{"model": "image classifier", "dataset": "retinal OCT scans (Kermany 2017)", "horizontal_flip": true, "norm": "layernorm", "activation": "relu", "qk_norm": false, "parallel_block": false, "moe_every": 2, "pooling": "class_token", "beta1": 0.9}
Rows from expert 2 of block 5, named by matrix and row number. Rows with one number belong to one neuron. Each number is 128 + 32 x the weight over the matrix's rms, rounded and kept within 0 to 255. All counts start at 0. Numbers have three digits each.
# up: expert up (model.blocks.5.mlp.up, 16x128x256), inputs 192-255
# down: expert down (model.blocks.5.mlp.down, 16x256x128, transposed), outputs 192-255
up.17:166168169137148112129128118119129128175159108096121145122113186119138147122160102108125161112090169114103134145104090111130108133121139119154137100088146132113166143116132129137152115153131121
down.17:185130132090144199147107180135091114117117120129156115151112151121124159120114153145130167088125101082138155094143135121107100108141142130104105172077081153108093172109072129147136114132081153
up.18:121110108126171055148122049103082147159114165052156184110087127118108156201147116124086123150123117086207211072140102152133164119088140087095090097150138152095114144138173113109110083176143161
down.18:175140173145046090163133076137069129116096162064125058108149159080122134150128117131071060093178126181214140123160140117165143093088143152106103136112154156155113112100100198063098046103140124
up.19:157181142157091149104082116138134142114058142133120099102124125155118114153137152107176174088129100092141113177147138119103106101166118124126106066144147092088159084111086137082112150167156167
down.19:145114100134132069121122128154101143126125173135131160159137106157131140121060153050142147163091132134063105093109136166173084157098140208123157166114164115147142147155101112142085111107119150
up.20:118101167126154131117140101125148110137105162159128094118139132114105103146108141130154135151101117117126109128090140054129064148155110117110143070065139125102150135109129130159112090114076129
down.20:150100117096142151116119130124156043126130143095129100118122125101156136107135170151145045092108123129125118097168053106153100145169104146134158101135159147122142108137116103123131100101118151
up.21:166168136105121135094121128100137133145189081183173150156170124143146084109149133131141116120096128136140121169098131117121058079105110164123121088143115113148146119173144136124144083107055169
down.21:136097115107186150179099138125141103155171149195149102143053161146139145167113116138128159128151163112152125080078128107130120177155131125133175101074145108145125187134137117109118121162082166
up.22:150098131141138093097150117168142156144096120134101112102150167095092109131098139122125128072113093111142152168120175133139113134135125118133122113136131161129105154135119116167184096101120162
down.22:067142103112151118100137094122119145175072081121131106160166105108151144154160175084127108083139133065141127070125139133083128151114133159166150099182148154079109114154110147107158101168106115
up.23:169095128119131122119135136133134102109147133164060065141117053089079115142125120125140141105101099136166124105136129132193087155158097148156135157153128157084106168117085118109123121151112139
down.23:145083148130114128117144151109144131152099109117142090120104155131114100069133162119151135110125130124133153179149094191092113106166171102130124120050165154104106131128085157140131130134110179
up.24:140173145130101152112154133101143111091141112117157078136126099121115139114133140127111146131132093124175121113186118113153130134103081157166133144141102130098129126141104138132109123131158123
down.24:141110129131101144160137127119144140064092184137072144139141138119158143130092156134127174178108179110103105073113113128183128138119090136118183112152115129143129107097154149129119146079161120
up.25:175092123173113157126138133106128109147114140109137063155125149172102077104135128094139142123126159129117127149112115102126137102071140117120165121094099144146110125076148085139155155088137150
down.25:085141132116126150108137085136133122145142121108148151086095176165125139119146134099135150124152086122148106126133074116125150159166114147148095102108136150152152108152119103143138076118119155
up.26:128175139146144097117132098132098145160082141170139088100126120144103136145147109172120154142081110170160085151137120150105101090166115169122138127126154195076150158133134113125089128187145150
down.26:163148133152121130124100131122140123076109125102145100138113185095123128133155119078128074130096117155134103203090130129146117100127172166120039110164133139074074152143126162175094141116168092
up.27:142138155163133099166128154148138108130115144138099167191112099106138115114122116144124127123079071151170111097095131119127129120064111147134109148116132122152171139148151110186110060155164151
down.27:167163169132137110128114140085100167131105136097105187102139104113081155158069104139127075139114121112141123106087089135152089153109109133091152117184124103132135141179118102193169225139141097
up.28:089107089101130084178145049146168067106135125103113181091127162086195156174127043155130085125136134158099210123102106164094194121145139079099102103136159112135115068088149101131097120158119111
down.28:161079141168137070174165093094121166118067159086165135102083127090121161137207143090130074099098082178173129182129179096143195129112175128079139141203104187210080129069175142088155152115144133
up.29:178114092153155139142084154149033125142124088125051106127154106139130128121134133147089188155114118063138130098096127110132063125125144134151135109141099165073154129162124138079168071181111153
down.29:110122111125159086153112089161159127128166119144109115128089130095130173133094157149122117136159109092153119118087174101131121113134196127150130141141081093173162143134111110137116138118115105
up.30:141107171116159079132124136133161118150131148113108149113150131109159140156096121129113134095094142133138110145094163166130115114126081185147141135098121114127128187096117105124102143116077173
down.30:144154113129113117147155099073104150142144146147157138134127122091125117140106133124100102165130127120102106097129140131056096132080068094083132185120136128100211123115107128151114094114124142
up.31:135141068117094118174136092201174057120155168089161106103152154087151135148133068154083078140144069168123163090098110141136245123142138098083061117163143051130095139155101072113138114129111187
down.31:193140149164091103096135144087090170119105186010158113088125198077133215167143144112117058071115104152219138124160119139087177110115150085087146125187121198184117119130164132100169137126141126
up.32:142103126118134088123143149109136120138126116163137166129163120160117117099145120146133109120138127143103117125153118115166126128137137163106093090087131137127140154126120119152093106101138101
down.32:154155162126166112129139141151130167131159117133124137103127155185114127123134140157107107120178126133110075147135109157114135130105126128152087139145156128130137174127134121176099148149106106
up.33:152106119115097095138101180130150131168106114132133144146162124074114126140111112145146132126113126125166137129161166128092118150088125117175115079083143172123100107129086109131114094143136145
down.33:172136088146110079146117094123138113148105135129156114133109101110178103129133176092106141080152158153123123085146118081114119160127139078160121161152128137090120163139115120100103110130158134
up.34:136142112116114123116161133104087119129103135136109145165158132140166109070144127170093165107127155175183126129162126157154092122113157101143100142116122109124133102137107159177123139130165105
down.34:134124122126116088155122091168143134112092126093084092101117110133135150137151131130159155133119159144143187133155150162109101144139145107129178101121170118071140185137118154112082124099168158
up.35:131100192162109116132144035093176154166076173123184108143089097109149196134149177039037070127098137086242102031213127171146190228107173114089145070080114154132100126154188097144139036126153137
down.35:164134136155154091159159045083129093084082191034125161143045171076168112187154094122070092108160087120166168172173170095103130055089178139054125089213140162065038094116197150093196173105186185
up.36:181152156151110105145157117181095177153112151137135119163109093124119078183136104188145162112102150142109113097075136089107092117174094119140145117092107137118162137131124092190132087105163115
down.36:149158158104138106140166122102190155115134131164178106150124147178123128115107176093170128135123089150121190101152160115160150192099143163127099151092173156158070131184106144152131088121125084
up.37:129146110097103130180161118169156066133162180065166151101125176129159105184136041158130072133150143112147147132113170154124196110109121090090068082188135061144108090090127127119132170127143138
down.37:170097173162177103178207108118099133149099148046196071099135158102107154174193118091136062119097090144124126172159152110105133152119125098103110120171139103191136131105162133129107162129129155
up.38:174097142087086112214215086142138066134178110142095132106121120119129133138094095137150094168109094165139191178148085140129225126098125120105103133145129111119097130133102126106126182128133210
down.38:092125110161125075164133067120128131141093077112185139123098139075118158115112174069138086128130119128177161098133172111108138146117132129202126165190113130172116131123173149094128105131158133
up.39:087106133105157123172164112164146076131087122095120132112116156089171098187135074176115098142115156167111171129118141177068181103110112081060074108174146013140083098120111072126098168134118171
down.39:169151170211106110119179051123080114142074087064184133129148133081158135143191135101095086086091117162176158127206105126113157136073117145119125110203103158188143143060186098065139155135128094
up.40:118163148136145132043078072058160235121121176064138181108099142193125180077165093052102100147132154101175148064135139122139205182086097097161137071145212124147155129139176096141165129097126121
down.40:187090132133138091120168070106135149177132177092112149123101172118115139173123116110160059159202136131186191210151125072161078150115087130066139155050128130151127194138143139070119117058109157
up.41:106151128099155140152130090209129060130167144112108187120181160071179083180133073182102118155162102146093191145094157169076161105149093094104072124131126015139089085113175115084122160157139158
down.41:134077179162091151141143065121115144113070051108166131100076183082139122131193121116122124079146120124206142169158143092135114124095191092096117179254126156172108081117116127086131159113156143
up.42:111162135154062110101120111125134143116114142099163100164132150096152118123108099131125166122109132091123100138138136131153146116149119145105150131085155102129093154165167141152134136118160129
down.42:177114181137083086162147117147078127137119103114125142142131105076106096141081111160113113149115066103149103109135105115166108145155100156089107108086122095130180121129070105172112123155152128
up.43:132092156092075119177154100171188124123141133097179166080098166119135152143163053188131094127174116092151141138157133133103180117102160093108074108138088065105120070082119124115138126121147136
down.43:171122153174078084161151111143125140151086144033191094161096122132147199172091142058038099127135124119171164137111128123096116162112135089096110139161149122148106131131188118111127057092123134
up.44:142151143124142139140133152117159087146126131144122139139152108120084106154135127120154095125169147117138139176168150153128103149090099131133074128095148149124150127133112139119114088106155108
down.44:114120118115129121125111091121171144094115107125106107110114159071137121089093084085087156122118206100110169151163172155167109145171115099157164104059157114160155165067121124123146153094126122
up.45:071138087128141147128138082163170148149153181092117119100102166125173161124193027211141095159164189160099167097174144155154178121120137083125089102135136046162102102086157090134128085141119136
down.45:188087102176059079182153085092111162156110124079129118111077193113174137178109128102143077077166048142147168177126132148088160115128145093120132119255092156130078087132132143103196150166144131
up.46:147135181135143071154144106164100106128127176129108107104096174130120158175137155154133129112115099125104144138157103081168094104149131111148145143128130136154130139117139134113116158121121126
down.46:100133156107125122190132124157136092138118099152136124183133121118169149130146099097129091082087113100103085131109156140126073191108130178068070116106164126137064212124141133136138073151084087
up.47:118084128143140123114121102164123107140082139174134101164120100124062117142072136098128139108134119150101117138115138131114151115126117141177145110123140162106106135123117142121116140163086099
down.47:113168109156099107161121157153106152113056111111129124142124101094140122096129121127105119153159134159155104125135136125130121100089133100144102081126073162105134138156104113122141120177146117
up.48:172110154151148078121133073116121148153108078101089118156088069158123124104136107106128163132087107138102128084109119111176161132143100143136152161125118141098133151158123145087102116135140132
down.48:137130134133113117172076156142087106147151142097158136087139121154130093133131149130176085107169159103122124092109162144095191112158183138139141117137133127115097104090125099097113155191158112
up.49:161122120129138111191143097129120139172159126157126121116116108130097139127136122118116143147103130136101110142146097149148111121154142148170143088068110126124121160166119128132131093164104105
down.49:128165122110150085168067125133150132147145135150156138147145151097158157139083121140110141131144106106109125166157131165133079159090111087134104110153169126106136086132109118147125088164122141
up.50:127124127115157153125164099122112129103127105146070149126119139145126149135110118150106137094130082149130158141123148125158111096127133137155123106130102134126140136172135118116092167120133133
down.50:111125113122107134087120097104123121177094108090108142082151142078162112094095157157124136089140149173115113129119173131163191162123117100117110140151052139164130124150114139098127179096122139
up.51:145094129111139141119110102124131121106139163140126131140082121149087098148125080128130138108156100161115152124144133120100082155194080128137117118115142146095150144137151132176127144133097124
down.51:151150081154088088102134097150107104072166091161153140057104165142117146139102143123109137147098129110154167074112126056139122094111133119115181169152151155107134159112155085137115182098185109
up.52:167116127168094103101147149103124126116137095148134126136149144098134085139125152118152109092131120105125100097150109149161129156112106119142120146130117159108143146128112169123151100112149121
down.52:208148174115139109153073117152141138153132121144120113103121046103144171140204179112144147105073179134138155096087107149099160130101163108199129118106142087148145092148151128081160130114112130
up.53:178085165255102090204186000121105088214041073106098091239123120095105210151163150123053134139060026154183191152221118174160087195058115064146130089098098182129100108150204090110158112148181165
down.53:113154103130105117009131054076184042122135130102120119189064111125198002095107086223100133127124122093044062187121179195120147053192157218101133096255130153049115129102040176162184179091139145
up.54:117110097121167146098119185096104143154051098126051212169131131109144139119135110113164142116126149113139205129133168121128102148144130118180194114138131137166150154135064120166142138163146154
down.54:140154098130136083108155180101136111156202137088117147057116150119159151104170147124129133087079184088158103068127151169147090148108147154120174086127181132150092097136099194159134137135130126
up.55:059122113122106099205152123168150055103121154111170137091105120101172137165135097191135129120185129143123163096114164140105192117108092070089069074132148065128074102117130087159143127146137198
down.55:148110100178082093197167081068122118152083104090190171156076203123081158171126165110127021152125145142168128167168084093061122151120213100114057119175101155196115148121140144131157068096161164
up.56:069122093094151089178197102175165076115196180095179176081119170122173165189167046151151119162159134134137174131169144130086202100117145076132112144158172089166063096116140117107089127094156130
down.56:117138198133130102117172076101117109107084143085154127141164172073100130165131157066173062132149093135147139156160098130087181099063194087105119165214093146164142114138154046087128075095156185
up.57:112143103144157093156135092205181026100114115102116116102091166101135188175122093127117139158195125090165159079144113149114138145088158106136106140115173095134127150049117072120099156210125144
down.57:099123125129090113154170105152151106104119166107112136117123118129172126102098149101137031164169102083149137159180132165065147103079160161059137107252108146189134161129107136125130135145136143
up.58:145191181137131136140112124116121160147106158170093097144082109133119127087101160114160131174085117118139182119129143184166115165152152134110117110123122116116122145132144121153133113087148072
down.58:104143129094117194125108109169084163110108145175102125148153148159092113148157189166158086156097146192123159105151154158093115071132106116110088092160143103074134176120148148088138092174092174
up.59:164147147158168131108154110136153162119081139122126130161160143141108159110107115157165184096141124154129127122148153099160105156161145143156143135166148158130157173140164146129130123171118174
down.59:107080149159123127121147165127113095175103121119121150138115114192108126115164131187120128123106143163130164133138059156181106149095157100130202113176143113148132109216166149120124130131108090
up.60:064114133088105070120119098168211179089160204046195209093055126136224187171195084132069090152142154103165146018153101144070176202071106060127072123139132075171082110085148100082137116069092102
down.60:157129151206085099099125024096100057148081119087114135165119230062150200165140137102177040115150080085186082168130097121141171130087229148100123169219117125175093095064127111095123100073092136
up.61:181144101128143127141204143120115113161138147144117130121162123139149137090100130152134111159141122124147147109128114113183121145129122149152106116108112089154105120116150158158156149163138136
down.61:166129098117156082119169123109115129152128154155073144098159085181177090170147073168063103193108135104126069152158144118113193156126157169130101101132111084108141143105116111142094054108135142
up.62:114147159103099069147157105158160193107170071129174144089131091091158170126158098095153104080095109101198142135134138194128157143098123051061067071155151120132103099155137084105194105143165135
down.62:173088152115132115143190052115081133165124148058161165108140129154152135196126145133130121112108136128184179180165117148097074095112122138115085194119087124155073142088172134152097122071082122
up.63:093148110070150131188116123198171052131198178133147185114111147138118094156220099141124146101109128162119160134110119184159224092103159134132069090142153058108077106088084103083134163171152183
down.63:185133143158085110164181025120098161175070081133153124104126185097154162115153153125125064079184090145201096163178168158113113097115180085100115146235120164189095078091129073126136089102122134
up.64:139141111171177136122147128139100139123152098129111118105132140115134124114123117100119128142148084120118125147146128176180127175185134120156111071119116144110088149110117155151124131137141118
down.64:136136069142119140122141123147144153120089139138144146169148121155121162131123131134131111138112130167116096175126130174106110096196156125117132150125128100147163120135162146166159163109124062
up.65:118115103103142142089120120126157133130121105140090130102107118124124106138064133131136133146086113124110121131124117138148100145088109128159138154092144119128121123146103075129147184163111126
down.65:134097113130116135118106155144118154178147114156091150079136144100102105117132124136137094112161134127123124162115094104146146099094110084146158135144131132123109137154139144160107142153142108
up.66:116132113140177159145164132116134094100109122143143124110079099152107160139128115127089136121116140166106119125150128171177101114132107147164141132147116120074159159129145119150154111144151120
down.66:167172139130103132119082127125121166105137130138128110084119161158167119150107100126101156167091158112124128121129176115163134175149091144089102115114169182091121113106156155095106136110083170
up.67:114101104110138059202146070175119074129160144094135161107137147097131134167148029152120117134137090141113144119086112153065193089072136110073089078145126063155086097120122107139128150156146122
down.67:158091080186104128183177067059080195165073137076173127127091178139131120125175157109117083083137125140147164139158094106159136156077185132096130143129134171168098123088184123121126135078189083
up.68:112107072143134094153121090186163155118111138065083131132130184095149165168179067158053074177123156128099174091118161143130184108091179028056091099121125038209108063091114112123117110155145124
down.68:164113153165069105175174099083108133127138133053167089149122191119183191177178108089157075140152092079154189137138092123096142081084144029078122143224095159146118046134151124116078145161115140
up.69:139118129132130156166139108132076141125150147137096104107100105130113147138103139146137145109099125117155161132099090126181092086126109120136187080116139081116124146162111147123126124126137164
down.69:136114176143165175122178108092130160105131149154133123129125181156152122139122160134181151159106168160179124120145137123106182147139166082161142174130094152128133100124071140106145104130118085
up.70:150113163166112108096136145118133114144120155132109135102114149112125139111140135141112137095137096145123149154115163126114133135102134142090092138123137147102120118126174124117167109137122137
down.70:134165112133147104158113165131169150123104140175091084098104120079132148165153129125124140095165172142161112119089102090091100107128149130157081195129158152122070152070143150148162163118081102
up.71:136119158174145093143210072079074065149092059168133067198069081105078206145170118111081145119059086090162199058237101173190146177088155078138147159101086180119110157198188116149178092191115102
down.71:109131139153160059003151073108139005089122123140090134115138186160222044130116148148129147096130113075123056114164164156125134092181171166134082109255158082153082104101088085099209158100140068
up.72:162135167138155108152164137127115125145075130134091127136144150128098115136141129130135162072070093118137158143116142111134119173154128170149096159119119162154154134109155136126127025112137128
down.72:115145135190143128129123138136151130118174120170112108089098154092091088073039159104105107119151099103109135138125148123095094117121105119130136151167133103126138089121177148167115143125153133
up.73:177121162122109106123159149117140127127149091094134058137129085164114139137134100141186151118107065127194101116111132140125115110139125169158136135105127126122152151149107153130130120110102155
down.73:152140205124181156132142118128183159075135109154127111153158090087109120122182160134104130155100104104134175136093140104157179137099138134138108154119117124086140115126115143136091110135082150
up.74:132134141135115145103119127147085101132121153135138107138149090132093153079147131127143145117113122113132169121131145127137126151105136112187156162079151093126124148152137124123108082094098136
down.74:116099180118097124092168103111139123161156160137120100141130127170088160122143125080131130124132093154144151097139114185109124147140150153183148173164116197115109155118153158096113103187123149
up.75:134132111154100115158146136132111118155120163133135110142136118090089086136107120104099159132101129134102139146143163111129132186141107109129183104090126154139084099087129142099153076114155154
down.75:119170157115097148129136130145157138150128099086122159101128106127124167133114164146129132109135106114122146147128127093063110180150159112147126114148107175117129147098117153094149098129094124
up.76:168057115165124134155155079114116083141111108099086103188123116134099118174156088111138158165126073184086209138188167104186150122094143142140162106061128218126122124116081148158100172134162100
down.76:171110184091087098098146121126150015138105143144079041184159102093110071067155137174101161111134123065088166159155114178109139125094153122139112129255097128113152104135128097174146178113172119
up.77:110162112176183163065120107089083117165096086091169120188090058101114138158077140060144131099065135129124117115124100069174141109125141152106147142103114147137153164123133106161119138163134147
down.77:127175138146121184152114110186087156117150118136143100168106116150168147075110129109133127126172142174137111167126128122106200142141116112140129113162134146119053118100108142127177169103118151
up.78:136135114158167111085129130134143097168114102133129157147132154164096168092105135092124130152134091138149055142162122161098115107153090149125107114118109118126127143140113148140149091120076122
down.78:121112095130114136098175115117130105130116162108097126106115114130077127129161138130150137124135160113111141136117170102123093099152148112129142142086092112119155106139127060176145116112160085
up.79:052111114110109116167127091207157104146138192099115168040083178103159139162130052176123111151156102108117190130101157147074217131148128104121076094165136002146112077103134106135134158167113131
down.79:170098174173119097169159126119134184165124151082123165134155129108108187129102169102165014090183083190163128122157106134115171141129146118111118136218074133193100106154151108155158101068167143
up.80:180188090127167173112104086099135120165127065148076213081122157162098130051154106078219115168118099209094099123123173138141028040122160136128128076141145089108131096110133099189109114085028219
down.80:085105103133206174124142136067175068174150183167164168099108132168127163145100099150117166109111097146171241098099091000098086157157158107201177165060063080149151111150163134171135092098099130
up.81:119108126109114123136122160138119096131088148162135071135087133133076170160112132144139142129164107119067172125118111158160108139169102188169147070126084104086159187239156145128097110100108114
down.81:075188116067149143112141126112113090118085108133078103109106090129156132146109085131146118118136125110178175098136110140176131109113131120135091165119141148164110160115140144145118167095094112
up.82:133107137111150096172163114158110139152151147118120085124094123126066108095130098131140141165134106156164116115130122123143099141169113077144150157105161096123197110145126170146123098128149143
down.82:143097127165107137126150126105163186117092102087151110149141136146114130126139144127119130114182148151112114128146156149108119139116146139147093143164158082121148097147079113208141144138120114
up.83:113097131082157133193176056178164125163142160087102158109143164111188151129179058174106090118158163144171142101103145150128234143128126139064118049133147081172115073128129089130082084138140185
down.83:133124138110073128169147040097157141128089072086158129098116192101153165186105147082101093075089080164150129144129122128151167109083119133124091111202094143151083118086129115081132175110136137
up.84:124151120098106138110124124129148134200141145105136129111139143173070097131135142115132157150132137150117115183095155149124132164142106121089159151097138147165137137116133137149120127126108165
down.84:120145116094147121140077144137096068113138148168159124157127134153119125131154163129116095125070153115087153097077119148129169117132112108143181126147107154100137093116125138147081123102139126
up.85:114169142145152167109134113104130113098109134121092112142156161125086169070088075119124191091106136111120104145120097142148115120153087135151180090164098130157100163083087064188106137146166094
down.85:139143121178163164150083098138146127134087136160144133154093117116177117115119106099169143120051129140135098147134106122157183158108125107129191114163111093101137103140121087123136139141176129
up.86:076096117108120110137189096196137059141179129088135145107068144076183147184160053156107123132157167143129182173119139147105227130114145064072093104138126071172061098092125118114106177139146216
down.86:133121125187088140163162016114063152148039166055173108116127173083166170167196127121111079065138073156176179111114093151115176131118166124095112137184125201174100102088186173118129123043144178
up.87:075123117189105044131077108158169141124119188089139116134068136106147189141200079074080118148071125130191150076178124181122137193111108080075125052133102106134132078132173074130143080141118091
down.87:127148136172136073134157119127027031144144204037109101143134160156147173154129097107130076132173097170097136157108131157171157118124173090100104171188108133121153104123186146068179127095125175
up.88:126135141151115110151149137144107167116125137107149157110133127144121125134118117105154163137143124139123099144147123165159150104139150189148160141156158139113156109142120147155137118124081145
down.88:075122106152133109126120124122141191141164132134088113195117105118152136121138121166180130099084111157120109131143161114116130156155090129115086119090097147141143119143171152120070153131160163
up.89:108103109214146110081071144118132096135100176102106184072177163094103115092169097082095119141100178119135124159160143206111165108103098135096161089100109097139129132088139171129134098167127164
down.89:136154150149118093112121128164108129104117123105175176138105090043161166138133137092132074103151132091147119113118138129115152075124145087116112150103133130113076123165193144109077154111097134
up.90:065087112080148123215101107155156079130146175079133152085147189129185117150128107184159113146134078148113137153095138109139182108121126047105084068108181068134089070123138125120125131091113185
down.90:201085143158089130179152098090136143140089138097173122144092111080133142175150101114130093128120111122137148165112122110106160105055156065070161182182128131174136135123124142066126123122177130
up.91:157117165125104136136096141097134173149096129180055127125131084152135108116119146138120150136135110129151163148171115154140130130195131115173136130149118153160164149175120107150143111137106094
down.91:089131124143102129107110167092124112161127079146108138179198112083106142113141157136147143131161070155091110078106142128128156126127095119101131129111113157085096137082110144095149139116145115
up.92:131127107132115124131122133114116140149125167157163120120114146144126117096088148122111156102074090141203111146146132157176145109110102170113140116113132145125135150141093130107141142108119156
down.92:157159102111151125135129111084122161109130187134076134165114119163165173092131072137157101082151133098181144123083089168097134117093135169160121074139160136111138152095087094098119098139146104
up.93:081098126114133070141146107197204112114135155102133181065114173087151140161194046103095100141135139129124140097141130123089175128117134084072069132129175082174085090081139090155131127152122153
down.93:153161133126109042157197092111098154091101109118164100175149156088098145187140154113110050093196049128159148133108097089086165118158166099100167142201103209155099090111147097097101116067232122
up.94:135127122165126062170142074150097115129085127178182115171096083070112158191194082084048106116098094121158177134199132181151128155099143083139135125092100165146144144200178133106190115188174132
down.94:142121036127166058075155090048119073119123125122118133160095184068181129149127101188176098120111103088136067182157124113069122099153089168121135115255112125086146092075145114123150126110138141
up.95:101118102079104122180115107166184123097145165058156165140081149129201155140153081086148121105108109144132214086130163169089209110086099081059105095163159082132066100095126133118155152138153160
down.95:138134089150044117203161113119092100156137151060184124164096205087089170175134090062183077138167088139206163121143108164089114114060146099095135100160140154216120102098175127093145146085129132
up.96:129125143114148186138100118104120144151096124148121098114145109179127081128149153138139114125121079160103132128152097141158091120117150184145164108112088152131144111137117168103164104139159134
down.96:095086157109101150092137068105155184095182089125133110149131108132087098124117095137130122068156135121194119157150112111123130078130111125130145134174093124132085141122138113146118086127122068
up.97:183100130137124130137117121126150072110115122093174106135114181160097107091124164110117171149103092121154125110159136076145147085158123145172091105137127171085153169149123064137145096110144107
down.97:126063151152166138152156130141077145176113134123133113152097092103129139132152152116127090125149098111128147185109116099148150138120125130147106131114128121115114149092148130098111114125135163
up.98:106160130149149080177112016168166122147122180083084134131133162134148124111125124087055127153159097075150147085125162218136165111097120050064070124117111090067120160137139119116134104156132165
down.98:159111101177124088065084095103082122137116144063181147114129147149183156205124064110109062152134119202171195199128155131123109109070120129091136152088110164103155168098213162083124080057124136
up.99:084098124078134118187144102193132101125118164076186147109063157076184109205112051137108080153119157121142147092124143167057224122079106079083027081159111043172105096102099146086109124111165119
down.99:133100112139080090164132070115026161181029186023162103101100186138117181117154139090136062134123077110185144142114139164094107148090153085131129147241130147155089119095194105120126135142122159
up.100:138083133252161104181207000132093128240073135136092051253116129071092182130164112090082110094112096145152212128243113190114137211108144046150124102093091240144093115128120094111146072198147091
down.100:121194122026125112047166124117229084068124136154060091160094175091246017124117108148080188075149156068025048148187169181073106108179163157120075116255111180070137132136106151132133166113115170
up.101:191108160160113114136138142106142149112117140152106093129123129149095140119103131123145098105108099095114112165134136141103124135136100147149129126115128126113109114168080094117138153093068140
down.101:125117130119117126119150130132114136112157142149127096102138106124157107137140152134116139122113140124128167095131119117087116130158142158143158143101109137140146192148135034144138100095128120
up.102:126099138243102053125198081112141165157049072121123057159126100108140163117185129143045109094091064162169098144255150134132184200096111088095108136124144183154111084129180124119182129166185097
down.102:131150074109107098077154121119122000056068106154077106177058207105220002122135063162126109108091103068040128155173147163066127064130191185088094097255149142091110123115151129113056170087226127
up.103:175120186148128144097141139148155137154117121113099092179166129161116151155096108192102149091149128141120176142164103177127185165167139124147090162116162149143121160109159137155119152135114138
down.103:118110099138111109092123164069128143116136134132123107078109149118133108135160140113159156129157185119176084130114147139108098138106156144087086138068128084187137109142127113154144115117140182
up.104:069102077150179074183168080219201061134150191117124141102082183095146172153186021120076075157180122135104196114102158181095185146087141158064081086147095038161082092094179108097083179123142128
down.104:122060138150093088146170096133095138141081166051169094153158176111174181110191168113101045100123144152114159185126179171072105119150131093106120091255121163130104113103158149073170174123157103
up.105:119128143104117144123154107152187080174138153131096169111091133095172145161135079151105116144075172135138176105146110189117212103082149111102080107137139056124112121168147083117139112132138122
down.105:133137133130126091122119071130077154212129100061180145141121206112151147142172176094104029160156159184164113114155155139120118158111117119120103115178143136141148117135175138078106121115116131
up.106:078057059064127100147110081176133062115177152075147155046099162139135123164173089175128085174162121124145193124147137164070190106122164131109067088189158099139089118090143097097109135084121192
down.106:169077106120098098149146087066115135156071151070162139154118176102149179185136150116104096137152123143219143155116092120082093115075198123032139140149103159127167122127147121122153171068109196
up.107:201164130117148161056173106086117126129107122131172148104124187184130055165161132070181091129094134120096158136174131048104134083146162142094179121115149107114111113152161131175177085094061145
down.107:074152156110166092140106136089171158154123144137132114093106155193106191094129082059094155086141104183120195132162139072122111144092076165101126150089133135157181170137194094190140099146106121
up.108:099106090122158149147137095170177008132185134078149200104106145105198130151196070175079048202171142131132220114115148148104184146115161121105059101168139046136084143113135053123091140137137103
down.108:154150141177136084172188053080175149167119125073145079103094151153181159126121133073144032122089085093126170151202148151102148075092182108087119109205159177142106161068176090110146160078146105
up.109:128144137157148104165065149165083069096143111173142148125153151108127092142144149126138174115116138164115133127117185123154105147160155149150099128115138116150099142134110127140148063178109117
down.109:104156159115179110124168104071081121068144058130150141159166119111162101148138120142127145174101119107128090137082129026098080106109128113102138113111143180110141101158131134155113121098102094
up.110:172143141100116080098148133115125157154119102156129137176135155108096132100103115144090150117109151148143138160102119156110133121111109111147117102119104112125157137109110140145107108109124139
down.110:152116159138137102121145113141127115113079122086183201178136150169115062113139099132096128121106064141138085132171152163128136127125147115138144100134139145160122140155175172144100124127108099
up.111:183140140125091124075125098071113166129105138152101118147129114125117126152094141137185130116079139136128158116184100151146134128145122106144146139124108141070182120156118133098098064160135118
down.111:090120138092149169141104111090116152122125136092134155129139187151083111114133160146118081108169101158159167116165144142072123118142085162050092152137106076112143131095071127117138134161127135
up.112:117152125097091177182144111189160056119162126099109148068133112083130084135116121089130138153145099118130189147075165160123180037104121123160072106142153073102148051092080080065072146158147191
down.112:157131120178053112116116051155099181115079095119210167153099146090110151197179185127201093123094119111155139145124156135137124129136139100148138138134079112162104125141161078088122129154143098
up.113:169137145134172131076157085105169146146133149110136148160099129176074097118129148139106157122085148096129104089152117130147125161156152132165108114126073098122132163184172112135171075138155098
down.113:168125128108130134137140121124139160086123107103135130124175112137186155137142143099120105157152091182121117124111192120102143135132111096124114121145089141090125110167108138118083088138135160